Weights of a small image diffusion model.
Training: normuon at rate 0.0066, 17000 steps.
Rows from block 4 of a small image diffusion model, named by matrix and row number. Rows with one number belong to one neuron. Each number is 128 + 24 x the weight over its row's rms, rounded and kept within 0 to 255. All counts start at 0. Numbers have three digits each.
After each neuron's rows are labels from the 100 images, of 14976 (inputs lightly noised), where the neuron reaches its highest value: "responds to" is what is common among them. Only what is clearly more common there than usual is listed. The data: capsule endoscopy frames (Kvasir-Capsule).
# fc1: MLP up (model.blocks.4.mlp.fc1.weight, 576x192), inputs 0-191
# fc2: MLP down (model.blocks.4.mlp.fc2.weight, 192x576, transposed), outputs 0-191

fc1.206:135128162110100133090124094149092135112160117095122082091108078157114145107107131141154151114098109104089124114110145130120117149100143137164113112087119108106131114107146101116130117101131124088075120119142135138120160176120107152073153168127089136100125103149159101129074128135119151116115109096115092115132134149140120091133098114105143117118129086145125111129120143148127097111125158108137154115132134148053144125135151120111110077130121127111141130182126147112068088120096129131083106143121151128075106125128150106172165118145094092101137099144164096129130134101102107149
fc2.206:109109094133102137108058080100110144129117141101132132144126135138095122109145122127126155162135129107144166151133134052135094138129117113118096106147145101131114141168110126113144129118139166148098104178068108115101106138147148120102133151119103087123147179141127112107098112102100127132130115127120090120097113112134112099120159139127169139084115141138150134120123110100140130121124134109119136132176102123093194080123115125142121140103128131129114122126085148133025114143107145104128150112120122135093124096124108155099085157124154116123091092156134147106085128121134094119
responds to: finding: ileocecal valve

fc1.172:156146106122118101107116127085125183102129126161099102120117121098130128134089054161121150113148146114121141133111151102193102122106128081136130115128123134132106102135168127134151110101135165148065121122147159147160123111096110103078128115123127105117145114148154131141147118173145146142154114130121113089150114122203118122128146138116087107131134154135108114122112133133112082132110110118120077089137133147158124121133103179146105104096186093125117156129120111146103144118109099137156134103101124077094130127122111125098131150181118149120122127131121117162121137155104065105
fc2.172:111132140103107121145111131112103147131106147117158136140117115133105068158146102113126067118100135145145157123083141131125124109136119097139128120122169122084146166132133123140175119126125135140168149088176138097142156138160116199087112091116118080139108121138091158114130097150125127106153133127134158146089099117104138178113127123114117134090100132148137133173116130103132125112139129090131099122132132116124188141114144135136176148145177130161140182124108144121103149147107145161135119106145136156160106133141122142134122139125104138113145115138128085095107115187040127105
responds to: finding: pylorus

fc1.150:143152112078109106141121101129111107152113141103148125153131115162142106111156133075173083113112108117100140142124131072087134153129125147219084149102120141161140114079118119169134094125167146125162160157133114135101132157136126106144111092143095150112111121133179115114138112115123120153125104139103148116129121125165126117124128188172076121144138134167142147129181120125154124111106116096126120109186149124102119111141071130127102149128097136136098135148111122139138172116133133101126121113128154136138115153173131123138135093113106109099141114127064156115116138127123138161
fc2.150:123098131131075152121103093097104127161106158092124121145125138111084161141132135149115164154142117115112121135176122154118156111082128155088158117134114133117142129153128101145108097097133117113116068141099096092121094126195138137115099146136157144157089128169147100156150117123109132126123088180107150109154141185136132113156143134095136096118123122141130158140094163113098135093115114140145110169118151117119118109137142132128125135168160123160130116203124118122127123148130134104111119090144142109069100109172128141136178135125117162120136135094138083117147089113134162124
responds to: finding: ileocecal valve

fc1.522:144134119090118124136109142106041127140096089114142141141111122138167127149136125142150118136151128119138171142144136125137116131142130097122142119134126094130135132150115118089120094099119125103167116163154168104164101078110082150063149135126152113086147098178167097094153110094171126100127162069118064092116136106128160124134116163119123110160128107158094104079099075164123131108104163145121152133172114121103118155110140107110117169126113097125133145131158125159114134091140137137114147151095140123135140144117112125147112105134154130129101114129153098147122103108133123110
fc2.522:139084147149153094096126138146148116158168107157121122112097136125066136152169109131101134106117136129108147164112118182093124142127128116113119128135131133075117101097141107140205155093110107152113120129109126117110125080120116171114173124110118125127120076111147153116135122122118141138110135161117105122121108133125124108177093117182100117161096096133134109150162140108176153141106123137166161160157159094105174165098118117145122126164137118118139095152136119170119106137107140099144136169139122106105154123124113160134123155120159110138148132116111161172162097132162173134
responds to: finding: blood fresh; finding: ileocecal valve

fc1.307:135103126126133127135130133148112119106169094102128109093167103104140135159135092079135139152159159129134141139084128114162083114127113094131154161087102135192111134137108121133161168121155122111105132162123142116114142116120144127129088146127092144144121097128140116140094140122117185140092100112126083112144077115109085144152105092161198122155138160114151069145138101136128173134150149170143141131128134094144131097134121137146179152116159137128123131145129146159173104125107132138120140122169100144143161142104118194166168135107116146163132147134111162142113127133122120120
fc2.307:114153083113127146117134101162141131079143122146129110106140098146133156109151141141115148122125098103123144140132115119139119070112126089163144140112140108127137112118176135101129150118166128128118156119173114119104134088129112093137163165145099154145127111150185133140155148111092129092122130094080092145140153166122121114112100052088141137127141154141135100151106098156202096103105117147117152095161129162117114122173130116095123100094133118125141130166093117098164137136146153116138112128138135113139065111123132131097126112120118121133153098109146132071098127111078130103
responds to: finding: pylorus

fc1.157:108090136092134139163145154111120149128144087128135133142133153105097160116090130126130162113093168201136137108155151140096082135119123145139114114146121105147135123131194182129159129129111117108129157148162120113084135143137103147109099127116131112134136124108128125141090149134083172136109167147135141127116058137123088137118150119180133186143123150143142128126142105112165117137118163194090177095151154124134118134169131142114143121139136115121112147121133171143121116087095132128109150163111097123122135148105119130118164097130134107154137114122148119145173097186093115117
fc2.157:135174128145127153129140141160129116129117154140147106162145158141182131096105130131139159143140151117089120147160143118135080130096146135115115146122133111071141157142166107147138135162148156161115108149112102125107169124123119122125063113147147133116151168103106115124132159124128115157129151094132155104132109057178125126165167090181103112182156122140159119158097121091122108082081098133160099113138140136131117107152152109110139105094098125100094110141120139103152120090173129085124109088157148139126115128112092138119126147123161105158111127119130108091122124129142138088
responds to: finding: blood fresh

fc1.163:164096109098104083106136124090097144137128135151099129047159096142122123109148166119167161119172150117117103111126077127133164144118149071150113145141121094177166161141085138161151149111153142139161134107168167160132119149160097152128106121108137142143104133136165131139100106124128104119123086141120137131099188099139144140123147114129126121120109104122095133159108107148147156130156130114138139091184087120140115108116161154117133122135116144107153144161118140118084120138135124112146120170154142137116166151117120162127152147173099154119134078155104154109111131109124150119
fc2.163:144113120084046136109106120112132140125129150091077133162137148129076136141102149142139159075105120104096157132129128104113129123129130102129106106163129144137176109143153110081124094138134124102102117141129133121117147151099129100116150136107130094107176111105118115145096115148110137115151122075089136143142134150132140095124136142086155142097162099143131121140092111099114137119158104076095122137118119135125157154128107103156157122142164099115127108130163142089088148144142104112116132059131122120190152109140107155103155108102193153183117135118112144139142125125139109130
responds to: finding: ileocecal valve

fc1.372:136137126115080115151102127141177106138178107155131104101122115099100140145097136130143089148086138121104144118132124134141162103133137114153125122152155149102067150121090120112122167135115120146108093139143170136110101181133120097129104117146098127100126072116119130135111128178145194120152140089140124110131157087153178128125098135119164071159103134088117138105150145133185137145133151124130119102145124110137126128156130134134150133129168095127109146136120123149143114155123089146090114149125126119140104121138110112138180096125130135121066108157144153063165153102110127096
fc2.372:107153170151170170100127106142144147168123117130091113138125165111166135130118133148099087127125157144109118135126117162169097122149113120168145154141143136126131126144106147113122110140134153149169113138107121171140175159143129082137110216124105129112150144127120110127130132145197153131134154172173118123139110103156159106154133159134169180109159137109109152113098134156121133095119111129109127148118169125148141134116093109127112136077135135140146100184125169142156118108144123139127160086136112144137107178083105127137156111125132159096131141160122113142145104083150122137
responds to: finding: pylorus

fc1.99:082139088178126120144123108131145139114121126127139123107139131153129116133136108132151146091137123139177143125139148056140122114105118173153139078135112133153145108114134104109145131119128115118139151141112145128123170154125118140106105129152129067115133095162110115159108128114143126101147108118119161123148132109144154123145127134059088099197165155113138144088098148170119140121120095159136140139143147107184127169112124140155124137119137113087145133138129184131150124141185152128162066140132143121144147138161123161133143168123146100126089130119123160120103157203139148155
fc2.99:131105126106138142117130187163101124116139132127101132121107118099154094149122117134128082148131152120124184146135122138097115121137129174096108114182117113156117136145130126132110137127149113107160097123096115144148146106102111138128092103136154113138184090159168142116151133125132115134089104099130134130064135086137128141142163141174123122124121151109122120133113100102101228113161172093158093171125164116118167155140131094134135112138123132131134077160140129100078110161167138153116124176131121142114103130111120128127164160116131159120156130120134159088126140153125156118
responds to: finding: ileocecal valve

fc1.69:119099158122135089121133124154125130097134158126172169115140119144132126143141123094191088154133148096107130188145142117124136105139134109116091112133058127164115107124147171140124158119132141151104153168078162172130138141123134132121142143160093133101163163122108107164099129079123121091125142130072156130153136136094130167143119117128147127147088154144167131110114105116127131109124074144164141157145119126077132142133087107119163155118178156122133133121131136165128109108116123144090130119139096099106156147128135100086108160141134123134144078115121178094134128134163134110
fc2.69:128110139084165122111124166111116128127165133141122131100145137151124129128128143142164182106171155157153107071118148085174157156119123182149106094128112132127146107159127114107131108123135109115096089050143091166111094151143129100113115158131149125145096121148073119138139132181149116121140105127107119141146122160101138134122137111102157129132131115113094153123132172139130125096134158122141122130101101153117133130129136111125088139172130155162122149152111093121093115137137147115142127185115113130113072155182096137120104158121113121126159076139126144104080082146109118132
responds to: finding: pylorus

fc1.490:109148109131126081127107111143104134150107124127121090117164102091166143129160172094103106129192196110129097144105097129127121121119146097132097109133154125075128119152083095139142125104146121106132133176136127177146121129123114108127139128088120117156135123158138125149108104080154151146138074108127070123140147116103157114129132116127155141114166105131113086110144125125119140110135117139189136112146146185111135143159097099133145161154146119114102100145082113127155116126161124136125137111142127120178083133141148093114099130165085120132123152132141146099112176151109160103
fc2.490:114136127120144134151163139181148106136147115116128090151110132167166174098139090140095129173135159107110148091142151140164113101126139069174130117153111157127148133134119127145119134121159155136130145156092146152153152138142134114158121220129099163155121158115137104127139130106119116108121111087088115137142157120142117129151137089131168126133133118119147151171154066106149142110117122140107174136121124141141085136098116142128127116114134113110132128159135140127170098138171144120150123111130133135136069075037126094103141123118153116156107120136117114148128119105136107112
responds to: finding: pylorus

fc1.493:132162133148149110137119121170121120106109132158117137135114161087098144191141156120162115125114130097184144124105136123090135156158108121132137050129119149150155131176130082094130116123162126129142105134151119102096159155104112144083117119196142118139113142098129142118118127154175124122129128106095135129146112124155129090082151122123115091150127057157169103089145111117134128111058105152153111105153116121121131141135149167126131138132116135097121153165127112151088153078113165120124118108157151145134120143124120089124114124125148143157125088134127138156138165140152097127
fc2.493:092093108134076090104101099109146150105152155136131143108124144171168133104140133118108128112137140145134141180134115149129146069135140105142156114114123114100161169140091163102135140132125132130140115104155115114121122121094149124102153111135140128193113087144101133151117142111101123152149128142121132188158131168094094161121113126137101107154107154130132130170168119099085147119167070138128139139177133124087167079163138155121104136139144084084119145089163135125110116126110107092122112117123176161162169145141111133151162130104143131119158117100132106155133124132131136140
responds to: finding: foreign body

fc1.297:103138101094144113157110100117128093139168123152132161110115102079100140073112136135097136120101141148170092128084147119148127093092128105134074081129095123114124096118147114106111120099134089169121156147105122162125121110155111114130131076150156110112144106091148115161118085137145112105182111132111163093121136117072109158112151150130122114126120154147127125120142117159145094134138124120136116150126129118134144100118121102170136131115126096129150163146147103148117080147196113152165094125083142113133134096065129097108136112110112154106138121111130121150161176106138107119
fc2.297:102136101089071120147126116121160133130144160164122162141130143130127160095137135151129173130144131097108130116179120123123131120114134112141102105109144128148112167104148131155116115086148146119188118143163133122107148132099147120050200134125148157111141099184144120120122139124139132134093121125114098115143168138131131130120117118113088115099082123129077119150170158109133137122140150134118139146166123147101078139135122085080086122161124143134178132147153126103132125129124135127092132142149093100140104091183143109091132117166063141136103150109133112139110134127162127144
responds to: finding: blood fresh

fc1.447:130106119144125128134121121121170115105105117129105103113129123132098147131126115119105143128121118152122131169160094172113098121123108124145077150146163114161131133112105134119144131129133123143161111107159114109120128087148139130117138116119143108170179131124060070131123147089103127108105114094134082152111150166117115076124135098045141120106139138099094143145130154129123111149132109121103122177114168151151129121101097111107086144117125133107106114125127123137166058150099188120125139100106164101133097150144082190160139161121146094139148145131152111114116096147110142141
fc2.447:121081107171111148081112124115124109128111160132117085116133120118121139173139158164116145128126148196125097121086117177078096170081120198101136124128072131142127128117137122128097100122061121121150129132077100131126149154111133133113132121159082110136144127118132093142114150135124132084137098149126160099100155112079095123108134122125101140112100110155129142152103139151104114143094137101132174145100131124140128132166146126141141131149123127117130108141158147130159133114133104129118148120146125099119175148167152130124124049136098098169124115124120178115134136138116141141
responds to: finding: blood fresh

fc1.472:153150117145099127098113097113097146094113118141111146122120105168118098155134152075148175151101163094122086108118122085159104118146106132117089125117126119164139149144136130167145119136113151176096148171131168177093105136147103060160119138128149154143116178131189146149106099132135124119126117142115120137139104122183109114126090142146111127140099085136104132124120152150174118113161119152134132116161127152125134135124123095127165108096095098161137109148112129128104137154115131137127159126118112083110115134137135164123120094108106146090114142140060107064122139131118138128
fc2.472:153116105163114112136095053137174170145135155126127109123098148130117190124108139141138164110113109110147135139143136146120152108132135145108141085143136121092110129120092146105115107112136090111164114135127109127132107128102115144111144119144108082095163106177126117130118130118113191137135098177115140167170138126100105098132144153122122067148121134119139125101113149065113167134136089163174118177132140123138161088100090140133159119121182097144111132130172075104118088153135134122115137152147133118102133120122132170137143128139125158153123103117128136114109120134163090147
responds to: finding: ileocecal valve

fc1.508:160119104152150160126169158161104104128124112178132136131123124129145156140101128179098080153130089095142116124164138156156118085089117113124108115160118148135081145130139145115123132126149127093126158136154139094174129094112144177129099152166119127114138124164098152107151149156102113106100062109104122135134139101145127101145165115155103131131146116131118102060130126153149121104171132187105141143121114129143128111161142117108111143159127114093091124140166104182152125129144083103144097115107113114112134082086104149135131116123125158103114122079138093136110122124112114159
fc2.508:118134159133092144114128130076110138118103135131122169138112123106124131160105144114150207102124120142113165089170125099105130108117125126130137104135115113152126140096130171139137135101133107122138143126104145109109134140116130101153117132120066120143127108115096142129155128120115161139131082166094086111135137159145118097088150124125146104144130092124141145069149157073122131097159158132110122163173082136117127157112127123124144127109104150126138155089152127158117146169174097121122147148130121165164108096146124156074146097146112178122110148158124101139144130107125043128
responds to: finding: ileocecal valve

fc1.379:097140077121172148133135112072135156103149114157092165132122083132154135102147108119106116185092131079137091117132169087103124119133118091116098134113150148090128122125109073153175151118124145102122112143116111141139157140081152092119119082144188153135131096069107181128152096093132173112112112124119139120126125149122115117076122156153138148146143102132090102129143135130153140143173166117099155128130120120144124151163130125101099123153156136124062120118156095148120137118116134128143123165121125119125139115100137124131121121132130165111123120158132182125142163109129126123
fc2.379:151116145137131180105136095114118095147150156154146171169146086112093133148144094109123097136122120122160145134148134111088136141192122153144127099146150109145133155088095169156125116139151077135152116131119156113106121148112124116129170164160141144121132142128091152169121137080133134145140103171089100109119166159162122143156114168169189112122092154142070147139139132148122161165104084147132129141128119119139133092125124119104150162115132124124116119145151128137126115147138155138113119132105110133153127119078139086133143138116109124162138154083120107058147124173123110128
responds to: finding: blood fresh

fc1.147:130098111124122164155136144111143148125077130105106154123118122076132103152144139125173155137134083104129131117144123125105122138145144116073115122135115124114156139141119170135082147102111178156116141160159107165156100123153104136112119114089092124104132098132113148115097143133128137125128115159064123163164192127161100079176153115179157139155092126182093158140116102112100121125175099136148132123155121116135119148124149111174108124136111118156113120112126137105106127133133122139102128089164123100130135096174141126124165136131126106159118148165152136135092104146070104141
fc2.147:142104110140126127128132175108126115166076132116158125091116114111180127150142131117172107148095114101124151163105142104095160079113123153150148109137160191140143140166105121079141124146110126121134072117095121118115109162076131134129119179131102137141110124132165161146181136098130151150112104086135089093107116117150103139104113160168092109138142141134114092114140097104111123135133151134125119126151070118067131101101106132123142152158101160124111118144093156151127146080166142124150150119135134142099160140129155153140128161105161135127151141159133134127138156156147145105
responds to: finding: blood fresh

fc1.128:098177097118152104150116111174146149077082110172138154142140113118115132115172131123073144153120158147110111131121109143062092163158126091156146155092140109151134137119101123111130122143134156145096143105130101074106113154133127137134121106122103096129125113096125117115144154178124141112114127125133175113127184123176122126114192146146113139156112173121101089141137103119146146113092112109170073156140086121128114158090188134155133161153160121120095121144127138097116120159163121127141137102132154112152103128096136133103121141122111128152145132135142125108130164112151127131
fc2.128:165128152142120072120123072146164148120163124163099130111166138144135142128178140102114120143125114116125161151101127135083149157091108108127088132135154092115140116120122163117119112124155099183172136075159099100117102131100125118156151089149113148123110135102150090137128141120149124129125082111135119193133116133142119116123159128147133098152131097104121134119091167139145095120121118120132089145113158131156108109141145114152130103162144114155118107128162109183081083095117116115094113122175168126174109158111082149085145145139088111120106101115112123104137104138139127126
responds to: finding: blood fresh

fc1.394:137110102124148126155168132183139152127101113119162130124134130099153111121144131110128143149116141122149180077171118095126099097155100114098135128110099129095180108116096140149176095084132157121138079152128125125119127117148122090147155133105135137158166141101133105090137101119109150212119151047124164148149123126132100141092110134143131115135118122166122114118091154145109132146129122124120112112103129134168121130096111139141123123095131112145103112173156136133130137159134138123148132098154115134116125122121111126113181135129175102075137101166163165143143142093111148080
fc2.394:140188162148112131127097124127127119126123076104115109126120112179127111119138124108123088129136176111192144141128132131156082101106133124157143137128146103128154128168137112130111113097107138158157107128181134172123101130135132099152114137135143127133142156109156158186068087145156131207127098122090093112124140105090135164111159140099125135104112107120096118118112135113162115139130140109133126097092126127116121165102115124104097162129114151121160101155157129153124121198106079176152130145127105132088133133136127111116116140138131098111138164155118102135139098127092147111
responds to: finding: blood fresh

fc1.516:124172134114099130128153067143130143126103115132124161158136123154120111122147132091137108122137172118130158148123116200155135119113138075176172126111122146180158135098122134146136139115135121152110135127125134164101118122189129112109107150111131163136119109137100111135177115109115161141137130151151154055111143107116176134112120128092155100128134144185129147130172135093152133163125134131140112150157089134132140130153157114108107154079144067147151141109190125146116119088123121111104121114143136144130157120096140117133106142120105158094131120110068157134103132145141105152
fc2.516:134070056110125157099147064134144112113130110119118121097132139098078127141144121108134141097115127113096162130078109123133098110101126153125147130137130135110166127153178187118119104115094126123118101149078143133187136140118135144131128135116099163090110138128134164091145126135158122093126142131099108122099119139145142143143106148169157119129109175140106157136093108152135133130151124101145128179073111156093126129117134148134118146115145139127092106126109114157108119113174153115093147106125116107154123154176141134093114138132116144108132128156131143133102118168046109155
responds to: finding: reduced mucosal view

fc1.410:142136153123115098133146077150118110138140146176103121131113127096111092116136126132136089108088121092119114122057119126144142075118149105102120151123161108169121148182160145147132166129127143140145114099152125187169095090138124121105134123141151154143104130099177147130133112122111111136177134081120118118164086100139094165132097126110130128161137122111106179114141137116089123128128158137132169120144102126130113113124064137116127112149119119162110129108114148126143140118133125130160146177119140112145138154139125116109096101135140148074136098148122138080173096153193144144
fc2.410:144167100096130119145186152137121152162128161133132108094167106116125137098118134142116094130102135154139138139136147154122105102102109142121111147156099132130119131122096106130121135108130130123122151105104132098095117114123148164123124069069113123119121106130145140102138142121141132189154136159118085154149068087137129146114086135081125141156128116163137167101146100133143113166116128135140131180133160137109172145099188134147129144124168141123143158130113102115175124084137124137070127177173174159122134052125141138150143122141108143127124138141100136092143135121149138148
responds to: finding: pylorus

fc1.478:133099094164149089121138100149152115121105103126126111134128156074147076127165155162109138132094152123139161120141101088121146106155127140093156154168121106114116089142154150147131127133147138176125142114114149109148107114133127133129129101099148091129120128152120090091133145120149118109141163121094134154113128139143155073135120145084094119102128133125071125144133124147097101111109145136120110122177101137157127143120150126110214094103113120122100111158146155145127176137150155115098124154138136182101120100114158117128162087115133084128174116151092140139158107115088109098
fc2.478:111114142153134146146132104142122160103093140146108134137121119153169090119128147114120195115125171150133111106102174118130117139142152132133141094106075142093140120158127108143121131099143117101115145137130139083133120125193128113136158110127096114123124125139125102083128140103182136128138114109102134147141095090126124200142129100091081091083120129140155110158130148065101099096136135120123149094132110103172065092130145129152142087133143125126137147140167083111136132160111110088106097144086122161097108106105130127158101154129120164090126116122125115098138136116129108130
responds to: finding: blood fresh

fc1.377:144144156103117145122137094140148119107132122156135174166110109122127166099103122112116133106109126158069125108141101158161088147134108106105123149064164097100096122165113125122190098105153157162151148092136119188111151186160094133146155120152157083143123155133130102136140148110116115093129138113113160135137114129124122109149113140138128082149133115154078129131115119089096118148166126157123101108136161112122113156086143139127145112122076117095152119162146115155130112104146109154136135132083149117143127134116122163111127112118142120127134131101182143166149117110143160071
fc2.377:138140152116161156129180151126091119110171099159150103124112097126124160111143133125149117082100155117151154156166134122116104152092114118122146097089124144129150140106102126147170154145108145110134116137106133091129077080103128136122158135115137110137150131116119150133112125135088139119110097146118177120184114138130125079131134110152104118130119151099109135125134096102142153143132131118120019162192125111116167128111144137118121060167118108102086142106113140169149102117124130132114119127162132171119130075100127142115098132109143159142142146113113111137105105125122133155
responds to: finding: ileocecal valve